From a checkpoint of a small image classifier.
Training: soap at rate 0.0048, 9000 steps, batches of 384, held-out accuracy 100%.
Data: trained on stained colorectal tissue patches (NCT-CRC-HE-100K), 90422 training examples, 38.2 epochs.
Rows from block 3 of a small image classifier, named by matrix and row number. Rows with one number within an expert belong to one neuron, the router's apart. Each number is 128 + 32 x the weight over its row's rms, rounded and kept within 0 to 255. All counts start at 0. Numbers have three digits each.
Before each expert's rows are labels from the 100 images, of 14848, where the router gives the expert most weight on average: "top examples" is what is common among them. Only what is clearly more common there than usual is listed. The data: stained colorectal tissue patches (NCT-CRC-HE-100K). In brackets: how many of the 100, against the usual share in percent.
# router: router (model.blocks.3.mlp.router.weight, 8x128, trained with AdamW), inputs 0-63
# up: expert up (model.blocks.3.mlp.up, 8x128x128), inputs 0-63
# down: expert down (model.blocks.3.mlp.down, 8x128x128, transposed), outputs 0-63

# expert 1
top examples: tissue: debris (78 vs 11.1)
router.1:141088144121146124092138119035106137194151108089102083107098065158119160165099167098134138096137160119131131131188140083044100166160130144153106124125117122103124080184126090122167088074141152
up.0:126119154102105150128094090143117168208153125110172145120075107103190120118119115141136131154118107132128127055159146147157129141219047095118163139095154143123041153146161133149124140129125074
down.0:101128127110143171179104122129147135157213131164110116098111165161114126127163182102124105169162098123169133099092099182136077148099075109167164143128084109134144121099105108179106129093185144
up.1:114140028118154111118022111145114109119172146119157066076089092147163161119101164154114124177202099093122160111168083099145113102157133115170101144057144176119090086150161136103132163098078111
down.1:161124158129133190155108070055064104135150126138087111144135140123037111174080065124123145150165131109101175141129138113058076102156116156135164123150131147094119095100123093164197126146109142
up.2:089153127175132100126110138123109088126129111167150185131171081123137152128116105152108119138131128136150167119140137093114157178180128113121114103057119191157122139092141150148155163115127111
down.2:088172129156105135178071154106151147142123075120101151204088121121183084152130150161073144108138142130090137108183114122092153125111071191129133140105152174137111140154102135166169102134083135
up.3:148114088128178112086073125172107175160088164120152114158131145073075218107149112140143120099216120119113169120075093134117173110135129132158117115167201140168098200110109141064104166132096175
down.3:090133187126136066140164165127157107106149132124071144104090093153095106128136106095143208097203106137138148195129129095102117088080145140154114108118095080121101124167109086059163076140097104
up.4:154127126160125164132123150139126160133080089138088097127118135082114039104124155115171159106131112093108121141121119105138095192061135085096168149167100118120145177154169124115069118101136100
down.4:116122149136120157125106170112134092104088133170107161101156152115139137164078111164124151087084136144184188105171083138166087181123131149155155164087170150189151169136088091171129156154139123
up.5:113185150083113096136158136098140112126089134139142128069098108089120092133167136121113147215132108148198157134065127161121145177161133098101129141134137135102138120122078114061201041168156121
down.5:097073100162101057094114121151103175171116119096161111104151130171128142122076108207150114154151131115130151106135156076161121150084117109126114100063118109168136127103096154180072145152133140
up.6:125104200215161152120229156114108102175141140138076097135113080132116142127141137148058155152169133149183124145196143101120113175086099137147095134090106131121115141063118086108126120128131186
down.6:059096117167129111154101161099108192117119178151137113084175067144164159131083156117091069139167151048088105141116132171112090140135152095074154169091153085126138169116128144122090124138149163
up.7:096091129127127140148116101141171160102127130124148094029108072155102099125127131174131133169121111137146112128155159116106057151118153159149082144164120097151123087144108106106025112201159096
down.7:136069126128137098075105117190145151171175132112143156126096100194152062162132117102094132222129126122135037127204165148169127101134184099065145158136124117128111144106154128151145106070164150
up.8:095101076114177118090140069148136156135125130146176121186150155078120131179106114028074125099157121147118119101119143184115077165189126140151131148061152121122124150125150180168130140123061121
down.8:144134168152103159124145154076106100161138113143141171063124107064141121092138169167107113105104105150136171124083137167112170127196164148136097170162143042096127104122107156096123128087103151
up.9:097130107097113098096093097072166152162118090121133133135134148096138084145164124118149087105098130155103129129168136104143129091209101125095173115186146113068069107098139089108164142139156182
down.9:147124123136072117129037136124092130147119153122104163200167085115113129179081113118098127126133135060159130020097103205164156195094177084147134154112132117123173152143141076158065143111146081
up.10:095161126133110118112080141057110171147156109174127082146148085177092141101140139131137094120175079136110173120118125113134201097136137135163115070164106133132201125113089189093171167110105136
down.10:073125141143136124156085122133107133083143136117085123120108173152141171101175098093145083167135120169138154130107137190077131092147176113147155111113089133138102104122116104159180131201090094
up.11:096129126105115201093112085115109153113137169110135127145126108102113105199071114147094117164119102104103205105079121139111173130127118137166132144153136156080108157122144120125119114214121102
down.11:096157094103119108132173160082093117164097139150124138095134152092148168063100153129148094159075063100088154129065120094144103145127080097184177041111090120105117146149110141149091166153121149
up.12:176160135160127094180155105138108102086133135161139149136147136100143145199160096067175104127134101201139077165072113119115157101139081054131095118087124186135186160065092098074077131133145153
down.12:159155181152180116147137118140161175113144227150194166048134119154122108169140136132160100160106166131160120120139104164114059079176090084128121158145111138163164126108067175103145135172103158
up.13:125148078101155131108149147155116113147095215149153138138082109114073149134199176105094107146183134133163091155100091089144161101136111168155143094144135137115227150159160215136129097102096100
down.13:084135106029120074126124067138113095081096095104153151107071089138133136127152112080124100161145172122153115102125141106130128092166149143165124129103112138136093067117129187133111193136169105
up.14:102118187129157108158124215163112161106119156141096099215159089092101084077104122085099159098159092105119137104084123157125122135121128110110135125127138114104143155149128190104149119115156100
down.14:170136172169118122154164116194138145168076134114135166158069153127082137143106103103184081119093175090060164175160111079158150126139127148118147135192096111134054108173141161119124096096168134
up.15:073135157111159104117124128123054127155159082137122090149082130144199189138143127108120143142077086166071112143152120115119149093112145150168083093086139114092087115113171199122127123142073143
down.15:173064177135129167134128131144076135150137137044096134115154151131128149090120119114116169084144063116139083096136113142135158141184073124146100151123108140150147141115091103130097105116147145
up.16:112126120146139156131151149094142110112074167111053104143087143146106128117142149164159149152151125131162129156075169157074182074161161132193148161104109187178134091119147139135119124084165075
down.16:088128143092116187095176131188112084112094089137143144114129186159135169093106132072129119168118090169124131124148139083149128175134161099147108097131108097104085176074166136156166117149152098
up.17:147067107185152111086126177122125167165178048125145082135064117180155167119109112120093150116189120129137106125118196121083114111127114144175143111120220151126040110112114125096153161152093125
down.17:145110143095104137129139143121108102128163173080089218112103187123115096138156159117160123126171108191137160140157137146131118125146118119140139096161118124092113156096142150116095089119094117
up.18:094142100136111077121146152147100177121125116144112098140088107164196117054124131109169119117164155145135152099137180096129141168158108147134213115104147120172095114168154113087200135178074115
down.18:144185072086169140126165097088168129140155138138130099162153126121089084185086174078183124136135121118142142118158193185079104171148128106143122107093175133092118130135174165105108122162136127
up.19:122114109156192089133125123121090147153120085146153067054124050119183115120059148127128141140158141119153102169170126159141074123102132195153142153103196120115107135095145102148126147125152121
down.19:136116152070124154118131120155117100117118037087154161104123146053117120182092124091121133120142148115168152108143191157141097102149093174097113116198130194106108122167124121125127115137102144
up.20:171181171192065175163097144149116173102103115148152100093096126122120170167135108132165116095082143153121100079095076181137136110108055092090106183141053127121095139134137179159067159148075129
down.20:103170093137125136106145111137142088150107141098092122172174101164155137134136109174118140156131095118110091138134153091118098170122065118097135177120100092112113154033191152115145127160115120
up.21:152141155183110158087082094114091100135082118141175164148086152062169155107166095046127155165159151143119097111206092083109148147121119111103065170163173130093120159164120150106148118088182147
down.21:176088126099175138141123122132102108135103105054085167153124047135139129068059144141169135105118153110117168103117143079148163187152158185136154149154153160133127139117140128111149106113062099
up.22:097170087144127165164141131133120144078079139169098134129122108174111069129126074183119143100128095107118165125144140086162162173082167098133078148170147174159167141106104116125139130152177101
down.22:105101159121086162141152140168119092140082132102093127094075139087109100127194161125151161140067134189110160124143191140166133133151145180117086109157169158133167127139133147156080162076149140

# expert 2
top examples: tissue: lymphocytes (99 vs 11.2)
router.2:100122100145191113138093101151093088123090132120168087157084126082174125146084083067080118129170211166141133146126173111127103097171175122152132086147130115101148082132161208194162152133127133
up.0:117175153125150153106112120152146135126146114132135180134107156125193122205137128072123097126108184162167120094110153134149197187157115115103153134080158160150142143103097146150133060109092105
down.0:173211087197092140135156151108153124138158172119116064122111095124143084053084184157122181140133117112093214168166119119076090093076177133146129161111131119095132101125092119140125122107143114
up.1:136087126212108116125160161147134115178138080151127134163164131126099124137126100086149122095185143153140073173121117068113088201124111090147125131127089061086159177127168130095090131160084142
down.1:106099103050202121138085081079111130226133089151111137161145112114106104128076116152168143095118152168085140095163120116070100101161115149126136187108131108094139074141152192141134182113121120
up.2:138083073104091110177153149169094148104141109114093193127153194097085115129127114109135120170112157184096099101151122112076158114172156116079099132166154127056166117164156151098112098108153051
down.2:127098137131168119196110159123122154117110120140133156116131082132176095108131154028134101101186095094137048185100123106191140165044133075154111151166074156116102125181157157161104102134094141
up.3:145156169129140121079130058196131099139097176087123109165112114154146125146115103170052124150144131081136075155111121091150124122116051167117105158085131124132238154109157084117108131171149137
down.3:146077150120122092124186077110126120143163105160151162141140129083087103138171149137116130138166182128142215100186170130093124124149083103107099223138169159133105163113113082164115154178116158
up.4:111073073157046119149109109116110167138168152105177154149097151099176112147116105087118119160149126127107177098150078171141122143137154117176150126117147149167079147104193180119132162123102134
down.4:084137133122111116174151142068103112137131091096107122092151138132130203062112096054157056158118118120146136158093173076161125065137134116167180153125136091130068099146114169158132113156134144
up.5:090116123140102100117101121141146127140157119120141104135214113124142093197133089083140099093138131147122125125113147087173128175190121109092146143124107137107149126140115122153089113136183132
down.5:109118179100161112068196083104139087124158072146134142077133141156104129094126187134153121087132126114144146133159173116067137155112112146163149149111109129132185148129087163074117062149173152
up.6:106124144133101108221187128159144120129139125145098139118172080164142072120109136124122110131116091130121095090136064122168148151165115106149185132171169128120108091090147116119132136174114092
down.6:120110093165163131058138081110133141091135098145137119160138078128139154108082203203136103149142123101156108133108143189198083163147129120101142134179170174109070112116133068113160145149118109
up.7:137068132124115164090127125113123133083131169184119108147063138117122126081095043116183096175167136160138117106139139177175137134096092147183166133141178124131093178173115146146091135193103130
down.7:055121084116103126148157100136068094170105135143099058136182081120138182116051090123097130071142116148113137171111202106133142137109113133147154080105139171156161107077157123130146156162149115
up.8:139123151119133115119136154210110159121080167127105114188097107115144130098145056069158110173191138107199101147155161147081107149105084083072110135119142117109105170072190088145137142119122120
down.8:088141150133205102084142144149126124190109125160185133149156168081098110123049149120148129111122199101107123154121084184122107145177152139083109120102147092185161158111147162165100091104164180
up.9:171103164061110130204167145057130104129111110141183097115166154127121116065132147094123147135111148142146163087158155146160099172156116115145150098113068151135125166206163086083111120120112079
down.9:111114093131180123104131123123131135083098113183224184154091148088164181164189138123180145137146101133166137148102124153155149108119113174088152115092172116110156086090125118106140201119079060
up.10:108148043114154192090119104187151085112141119101183131106125107076143183154115090100164164111118074087143130106110106135103176109109138156131126124104097121065165154101124153172127122105152098
down.10:159067129073176157174131138137181121177103121142070078127117140130106101162128139133187136161072158166139164126121120158120120099074165112131129095141123191147143142113143099064116089133125128
up.11:186137176163087060123111104117117087102058127172122143109187151114127093126096147084100139117139125137128046161159080128112103128143078104108210103146140115127174138169186079134136125131102117
down.11:138151094135150124077172156190156187197132124118142186099097145105078137159105130125166117109086125120144138087149091100122153102208095146183082181117106094121168084125061138079132108081157089
up.12:124127048154149135088076089127127143115101130100079122184125119125184073109162072127148137068149079085087121111113123168115049109180123159206182150066131114108130095115148097172160192120176124
down.12:101106149126135114113126149099054154146130118187111063084157151124121154137124116163053129201107164122141237111097167128137154124119107115126171143156167166157118166145113126044074132122144155
up.13:087099113152143152095059163166154138065160108185076134117034119120112121088130167122160136091139124139160115145172120147135151098082156131166087118079187162174125158116136182149121167151181106
down.13:129133131151166120177141123128112080102133142164093110104140137137200113130090076146128122164132105142095086140135139035156156103144152104115144100131070033154110102090121184102101155086057175
up.14:134095136162091121126077129079149089119098125162142142170148123146076140120154084103074150115116130142105184141123148056126110173154122153051126179123131140105162161186099158113080173129124098
down.14:160106178073121106189047104118142188140115165167134150163142125126144131156114159162129111136153160117137120119161128147085145145099181154139145126154123121151133134110104133196155092094153164
up.15:132071154117118152171116114113121090134089169144112104130120111099160134096089171124160098106173093102105183103205084138141186147159181110147128163149135152126129182121118165128110164127088147
down.15:116181178092145183125167153092139126136149073136142188180132118159143142089062121096117174141142106163149159112149126014129094147160110173145150144140119084111168065125122104154210114091116128
up.16:078061141182126131159127163118147161162104165157130106143141111107088190096095123114150108187092134169182145156122109135154108139105192162072134170175118104176164144156125183093182134144116165
down.16:125118136106133098140091125131170114153088140186122108113127118130091144116119120079096165102135143087190070106132113138153094176137117103100127091168117114115184168181162109138178137139146168
up.17:164116146165157102127126137171149109150215119140104124136148222111056136164175143105113142177093139153119120168162105118108170112125163140085116069139087123162163117153113155096127078122141121
down.17:103142123165144163144099116196140088150142119106094168134075054152130131120145186130060104054068182113133159125112110114122161133189127140112144137062111091130164112120188155145113135045092115
up.18:124079164166082163100157132110116124179079149132155125106141119065132107112099173169113107129075177151165116154093138164143103171110125178171086152117184198120149102132159079130137170059127155
down.18:114134152079106165089140108129123096127144141110113027060144159169170193093140140130113106110115138146141113103092104150131144109121099112111159075145123104135158182136127118146185113115116115
up.19:112124091128132106155106104109054122190151110133121057117111119155126133107065096084098160118115213163101094130137134165147088169183072141163100160116108097147146103136131112111126097179145113
down.19:129114110152143147182126076093147203122081090121068150137130105097087085112176160107142146150114065113088121102144140157112150177138108147131152147122125187108141110113185123133121126101141077
up.20:159125141141156087108082128138135100104119102128096160105110127145072070121202128091153166105101144114088111170158098114191127101192105168039133128124125204152172102147099112141128137096117122
down.20:120130178153210123159140140169104120185122120102140126131114079136130110145152149188097162133058160055109155126130105082100097176085112146083132146099156086102156093147148104109112116136137070
up.21:150142127106110081159070088124065131138141125151161125151165164138109142119047149146113134111124099184148127142122150104154123168134102111112094120166127125119076171142157134138166125103135151
down.21:147126123109097143097143152109187067086162142123124168127149108112147150153129140120114136130134109122095188113171193115141173118155146110098160147096151187138161088130112124102174124179153079
up.22:131152131108157113129095129135144093110137097132125131129145113113139127136056089108129175158189161150049054127072154102156132131124096162104167116154081134190141177131114135188143164133157140
down.22:106147082161075125097159132120123071130122176121105172116080167115098106118103113118142147163057102065139105122154118143127150146116089074116137190149124120065110080136110167114150156155148139

# expert 4
top examples: tissue: tumour epithelium (35 vs 14.9); tissue: debris (31 vs 11.1)
router.4:077169165143060164111181147141082111086099151131144128139141163101158160135097078140152180120060061099116168158131166159111140130139106140176145153052104096122075134103172135172141089155154089
up.0:122129114129120132085115144118155169099175096160079092134154105111165059133170075187144134156195103116103104154130119121144048141104138174119138108114158129083159077151083070136105074100151152
down.0:117128063138094177169109096125147088158112118146103128112135094168128113166107125098113154166112150121147182110096214138132137114112182161191173135100106100096153113129131101130156193105147154
up.1:111107103056070100144128089095066081151164127144210136122141108145134097170150156127115173154081136155178112155091118125144065138170128108080120178127129106116131086115156136133115099144095073
down.1:181150143113160163098162195152124110175125081182122088111102077075143114119095128123134098142126157103182185089141134154105107102154181163143131082200200097123115140210122147145183121153178122
up.2:124146102142135089117088206123091155156099098126130124184120131127139176098127161106136114098177073142116130116083105073105178111137086075142102147126138092099096115057130161095162123120068121
down.2:123074097127151122143116088088145189074129133099054106071088149137142193127123149059151125130130085128164125118147121140127102145173137137186165096099104171165104125121144139087092163140116045
up.3:082082162175125171122108192104142098157123121117135130153068189146116107147104124059144051142111145099138173141129140031082136127132163085134089162106107147119127154149126160090087127076151113
down.3:154156086135151133147111120099109108177090101118168091138107100110126125148139175133139164084086157177087143103122109147120126181169154197083121137129192118144148090105093149091145107176118131
up.4:172130113171134140118041164087115143193069133113113150176063149099187129154175132122101124145120153118188073164158162110111127078075112128071075113141150141073135103092160121144124116190124118
down.4:143124116133108120140169186206107149153182097132134128103134127128085110165143115154141092069077078176128164109094063097139145155163205113145150068133107124150097124114149094067138117128169133
up.5:115153143119139097150129172087093124133141138148107122095104174221139138140161181106113076122163095160153080127157195049146135160152133071138133146114058110105108129130085116091121143130123133
down.5:142112084103216180065067118142143143122118153100148121143105111144136148130122153164126143113085144134170151115089177107131173144113158167158147151062182130122114161165075134116121121179112154
up.6:080080120050112092139146096103076122120144073065128096066143141141118126095144170130108160164129106099162120128136152143150153137031144139089130148161178123096103106108088120149132129092135114
down.6:208149141161154141117147179143045045115104156188138121156120120072117125128118140096179137156114211131117146055171141115133150085197129132153126105145092099135138132143165109154167104136081123
up.7:145116064093112088184117136176143083219189099130153159124131128124155139096132153105140110106159153107106094126124148147125145146141169127116201117080102092102152101103193126128113128135132153
down.7:149119178192130129148098179118145182136188130091153160119073139168126117179115162178089117107148094161168201116173123121134189199158066132177094069151167139139130113153132111126128138167081175
up.8:147105112076195103145210119110101128155188145113095092154167121132119116126145088099122145075102198107132159158123150050186091130135118105120123070145131103087070063150151140103134157164148175
down.8:167163088148127100119149129181134140096109165126161097164074134084109128139111164147108114073084161160138109162120107183064126146160132102124103088108113146089104116098042120132125064154098146
up.9:109151155130098135104163143119132078140149102141195098123109133093136114099133165101148124152133153084202105093128189061171134086141135155064126127128102200121079178105155129100143150102078147
down.9:106110147137108142148145029171101130147133187068189170135095117082144085141188094186108126158132120132122136150093120173101171089131137144124162132178078078124121085086120074094139097177123120
up.10:120126172150157135120114148073056151150089092131080119062085113175177194132176138090198146173137085143132158157128154034149166125104088111092123122168168196133124131194132106041130119123119124
down.10:093090105092099108149097163113203147132195072140153154163146141111118116193153217212117095101083124140150108169112070131149144072172154104119126165095146109144111116124125097103108100128076120
up.11:109132165133086130173119096134124165130085146119167097088127148159125127186119143134145075116142168134141144097136085083200114077082174131089125157112144180107142200157098164137114079079162139
down.11:146127121134115118121118113122044150114067144146151143089131109143092127106087177136072124138150154127137111118092129165094148102132144137165075189113140116159171095181082140087198110134090070
up.12:136119127153180117081103117143169141071112050100129121151060136121122107141168095177117126099128135125136096212165165107133122134110149103125134101115181124169117089130151144104224171120199158
down.12:175153102091185098151138179200174138125108127106154160128101060158147138156136149150083132171125125142079111081166159118170118101128140084184138140098169097072105165108119139154148200142123170
up.13:139155136135133197139143142155135181163142085132138168147097158102133102092139145114128101182149120116146127139121085082119163088098093118080086160093116104110129126096115123088107139134155162
down.13:093148144110200129111120126178103112096145224101101112122106099116108110112142134171164124081154131129160101139147167105104149140083199096104128110122086087152108140108097109148145124150160093
up.14:141115103025062142093125126165134130092092150111142159187126155159195133122171106109153124082089071078220126117070138121132150097152085163107130176105145133121145156123123148137136117157160113
down.14:091142156084112112130128179062136096153154136154156130147118125167125148144112069164156082146090133176084145135062086094049113216089111116103104146141156173127132143161144121120098078167120121
up.15:145125162102194146145166117137163124099090118099114098108074121097119116108179104073140091169205153163086187157134140103108151133122095139132118108092146152153088136086126153132149145155174145
down.15:075137116111071137184127125135106113108164155159144117121093081112135091152084113139112127110069141152159134150086136131117161157125118130110098168162146161089142131147146151082079123096057117
up.16:097139103129151140175115113100101156122060152162152149146162098095114077117096140185107127118077120139175169092125120146110176092098176128050109123149043108092125103144093109115173172146106165
down.16:211178093073125120090120074085101127142190167102106162127184135121086175089121117117098162092163187095142098165105077078095061138162079077117121153137146159132153130160157163164108106097124174
up.17:094103093109171126111099176110070184176226158125164099140146063140174124076161160122119139116116140117120143118135143132077120137191124133109090131074143083131135144120157102134119088121112114
down.17:140110089136106157098088163110172126151082103118128124151135115107151098164109114150064093088186107126132171093115171173144129157100085177125105164146172058159124155137131139128171186125089095
up.18:108154113090162140112111115194147122155125149091155157082059101140146158121090126119116165084128124159109138089112171132167130164068100089153192106080131120162131133152165112113114157161136198
down.18:116127191116126151128012173121111132148172162130145132128125058138083122164099110085106143123149091106125162100126132125131164134182133142119121170112112173106110077110100133056135090156085170
up.19:146144094139099137123148187130106204112129066143141101098120100130152124072145170123185148089133118177139163160160039075135112211074089113120137113120109096163109135126108140142116084138188159
down.19:113107138107163148141101141124149093175130178127150119136163115109180141158131143145087084112161137127172172102129112106086116132097143150142167156165155104082165188165061075087183165101105083
up.20:121140050134148160141115168137082116133103137132140087078173115093223181111109086151121150196163102117166123097169137131133149137093107148164128114158137106170098106072138175153117102185130081
down.20:135116136143104050108101158147130174120093171097132093176130123119120124178171136094155101144185128139103182158144180154176159143184090110126155075126126116133107131164082090139130147072089194
up.21:122183078132104179143161108103155103105090100156099077145178203170135085121107115090079098172160097141154118070124151123140138026116163065173147124134094117102129135139185139156142148135097109
down.21:136121152135082199101103154108148088154187092140120134135096107157109150124120083106096099138160140122130152182064135122149116199111153129128130096126157171125142122134106143084110139094054077
up.22:164154096077085096145126174104131128181126125104143110172136108122124130112146137106176182119093118144129092094142157121151147201160147131147114169108142123106194131107098090183127113068115160
down.22:110117103064131170113088160153150109162161118143119140137137146137163137084074144141149160111092101111143156117115155096178226147064171143112155119151126140133119171218093087152192076087178151

# expert 7
top examples: tissue: smooth muscle (68 vs 13.3); tissue: debris (30 vs 11.1)
router.7:080129125137098148137062184099135161164090130165063074178176130103154149163133101189147124079097090118122121136091101138176125140158086062097129169135112121154116196107132100068108162146125144
up.0:153146127146133145093185193124161148136152122157140154089176088124089133107109148088113126090103070166108128123086082116101137185110154109138159137079106186136113146125113165136133070108091155
down.0:104118130140125168119079153090164118162084170112099146133153162145148159164084103130162088132099137147144145112163212114143138089145075132135105105109111139081116122178102131147106070115156122
up.1:131154091095123131122119114171082124126094128170141137163215087148121126141114145178142126101101135112191114132130104154145128128075197142121181113114113102159187130139081074137090099110120151
down.1:114086100137168129079142112121183153127113171171092152081148129103118127091169100080096073141146077152147167087161122098130150162077130127185132083119149172075146109102072118147146097122136095
up.2:138101127130169054146199093175203118153099103197150135071136079105111107087116110178097136186109100151123136142123104189118178143110134126116113068198160138143127131168137116132163112121181158
down.2:128116146076158103137078138177168143130176127098130130084171104089134172176159123188126126141101161099111134113150085141074094156146137115101110143138159142138144133139053113130114107151133112
up.3:128134151125153169168152123081116142113157118189127142179142166151153110143144106125113160103125115127199097105118219084161135136098181135143141120110150132171143093082087123153165080158116101
down.3:138086168093135150115119096088134110180124129188125134139249129143100127181089105104133064162138170119114129123083164122124137136090118148144157163118129108150131143114096118082116059201134080
up.4:124172141097151165060137134146124123140133109116160187191079141121119159127173127174126098108152188114197119158123132091122121135099143167172112183130118077109166170174157088128161076139126101
down.4:141135150093158092116088135132088123144133074155178071158128122150138152074063123082099132139085101154086100113109166134181113094111080072148094138105116109154167129096103154120121131190069112
up.5:120167163161089131103140181141108116112103091084146120105150217152148142115153171093101124227085138128119093121127148169071117128119163136137175113122165094149140105138139082107104105074147109
down.5:146135131100118151103112139132134074126113174075147112115126113132063150141146175129137100139067104135166160125184159095126148118126126092079117155118119124092142135148164171122118103186221103
up.6:122128184147137184064107165089160123113076156186168145157148178129119162167178097126113179149078130146096126126127157176164140108106098084125161131141209140204188119143096121109128107132185105
down.6:119112106082076036103150116136135134172171130119073147124172056098110059149136107100129174184088091124143142200157082135119129094112090115161142173134095170125161114093125127167138071076138147
up.7:108123101129137114113189184199152121142170059089107130128176158164112154129180102104151137202128119114119092131165148138071131172115128108071161141158128103141143141138119141100100123066147117
down.7:111146123095130174105124113091128121131129215121143098101113165110107118144179158194160132164085126152162156091143111095151151121142123113189167107147128124112070053141136154108211086170102181
up.8:116112157120170109150141141105156100143111124103132141101101053179141176123120173219086146186110151110115123142174105121208172162089162104134087137096143154143061165144111153111088128116140136
down.8:166128113109128083124120163110163180118157073139163199153095142127167079147090152152146093174109085129088115162186163112113160109114142119114120158107192133159125106092131135139122121106171155
up.9:098126155115190124123147159152121128109093107075075148112092097201136159182162138058130103118151129150159155120125119112081181138139152144079124102158100136065131158121139087153176078118100180
down.9:133107172171097175158128087129160125164107132184181105168091129089111145084130096171105131126128108162142089099097128126119113138139202138180153114096142103146187140137105109169226171082120137
up.10:099208152098076170108089064159114157132085092111111146133191144082123139097160114093157170117075156111086141150052129083167140143161112129119123120139171092155145126077099078142075120112161137
down.10:169131147134126062150127108111092159142163166069135154087125127093153105110075103115133144099097120080138108120058144136168174096157117170149189173112139136135108181107075160152102143109095108
up.11:113105091096163142150137140074109090126139057119106136156162131161142028149110128126138085114184078184181077142120181120088103197141162148067166121084096140150169141072096133052129093121121173
down.11:064112108178112145130087121160148105120120174193117144129133169158152131187191139144090084130123145157105104097147137070135173142135125132133097092109102083081175110134067124128119116132132166
up.12:167088092098055129116125156152126135114131136126127066116131145163123126143178078118104123091092092162094168178088124156137089172139144145085100121121165126140120147159136165136155096147126157
down.12:051134099110154166121094159108155121147108120139110171173166084147109153139094149146166114149162086083145091070150141114131142166155076104124125196166188118080115138187149142164107117162097113
up.13:103170148081068135085159091143132049080063135141150126148113171127131162116148107085089168144133119168154117077099118158107131115161123125138119118108158151131131108097090194180150081097139177
down.13:122091086143107095106101140109120157149172143136164202133146167140064111103111126128156079185112123105101150142110131162163094136105080164181131155136147137090168117185099156096085099116133092
up.14:127169133138097114077104107143193073123149079153144171095109097180146116144168106152110127123148109139122151138118152166129180117114228117126137149115149135090084100143203131176155099137082081
down.14:162079187089137102130107108136104144128144182157122111149110130129130154177120101095101131139156125117110156194085042095161088119105123127105107136142141127079143132177137171147144169172139094
up.15:143152084142118135115147170165104144091141126173111105102082134114102112089077140142150081144061117099112161113140171152155128078066216104127080118115136143136099151084138119077086093120123065
down.15:096147147092117146144090097150106099125051116104125177151135147160190104126088110099103212184160144156120148152093106147134169112075141094139080168130160112101112113136107160106119105175123083
up.16:146112160061171128180156089109137175065120131160109111165105114117137126091185135097100113081103087128073169133049111128135122140133154150162186115168182153078110112116109148149216115099124084
down.16:128172098155161194155151113128148127090143072157153142086132093171085153104137163109136145179116141130115163117086161141143133145108081158103138118109082132087092172133168090094133161180129089
up.17:167121139178128135126126124150120148078133140139105187131136164094148073147113090116109127131134121118122052131126145149109200152140124068126113138111180084099064075162133096205121091095136091
down.17:086121156184090108116165120119103148124165121139150120135118101170126141080131180131112119102121152128086174188099092091133070122082231120141158153119076166142140214156101102126115143179143143
up.18:087108157112118141140150135103117169120143133102151121116132096147122126127111131168165091192158114112123096093108069129191110193134084099101137104087152170159122117103161120115091163170173174
down.18:119075130150108142126128166150188179099144066164103181091095134134167091186149117181138138051064106097123133122115158129147126126118124164139144122116146082211152058142178155085110112137122175
up.19:156113103150094162150176115118084118132169166153198093095113104147144205168105140049116129169058085140146139119125170100145131182132114124090145142116131180163169129127132150111077177104162139
down.19:076081171156181086150156149141149147144122110094171148154116141142092130165163116112150075164097133155065082099130144159105111159098096163219106092130141129112101065141144118148120197132151144
up.20:099164099180100156132148117177105075095166147098146116098116061099083172154145112086113142174132102189128096126168141078131151067092150170143115114183158197182179108082139115127131115104155115
down.20:137114128078166159109139102078111139108087148194189146186134095099086116159145074151061110129156144126055111131073141132192146062111144123124150116113121137042070123140111146103193112145116111
up.21:122142076165141105097044060166156116196149148058130130136072117120135149144154087105091124113135168164134148139157091115172146084127113143113082137113106085113168127085117116202131137132083175
down.21:149098160109108110131134167101110117148073145105121117137145104159170183130154144099126069138160104137087132169147068176123146158200108112161121095116105115104127080123192071130163175128100160
up.22:115139142137139053077141114177200133159145135153141155157087088103037125110128119087095132161132153075171160152088112120092145136075147139069156099132102082143142132170154062120199058142088171
down.22:131148131150123115170082099132146143150121166104108094100122114152105057083201120105126126164153097118154151121131068137149099077182116181186122070190101164077190058127132072145154130147146116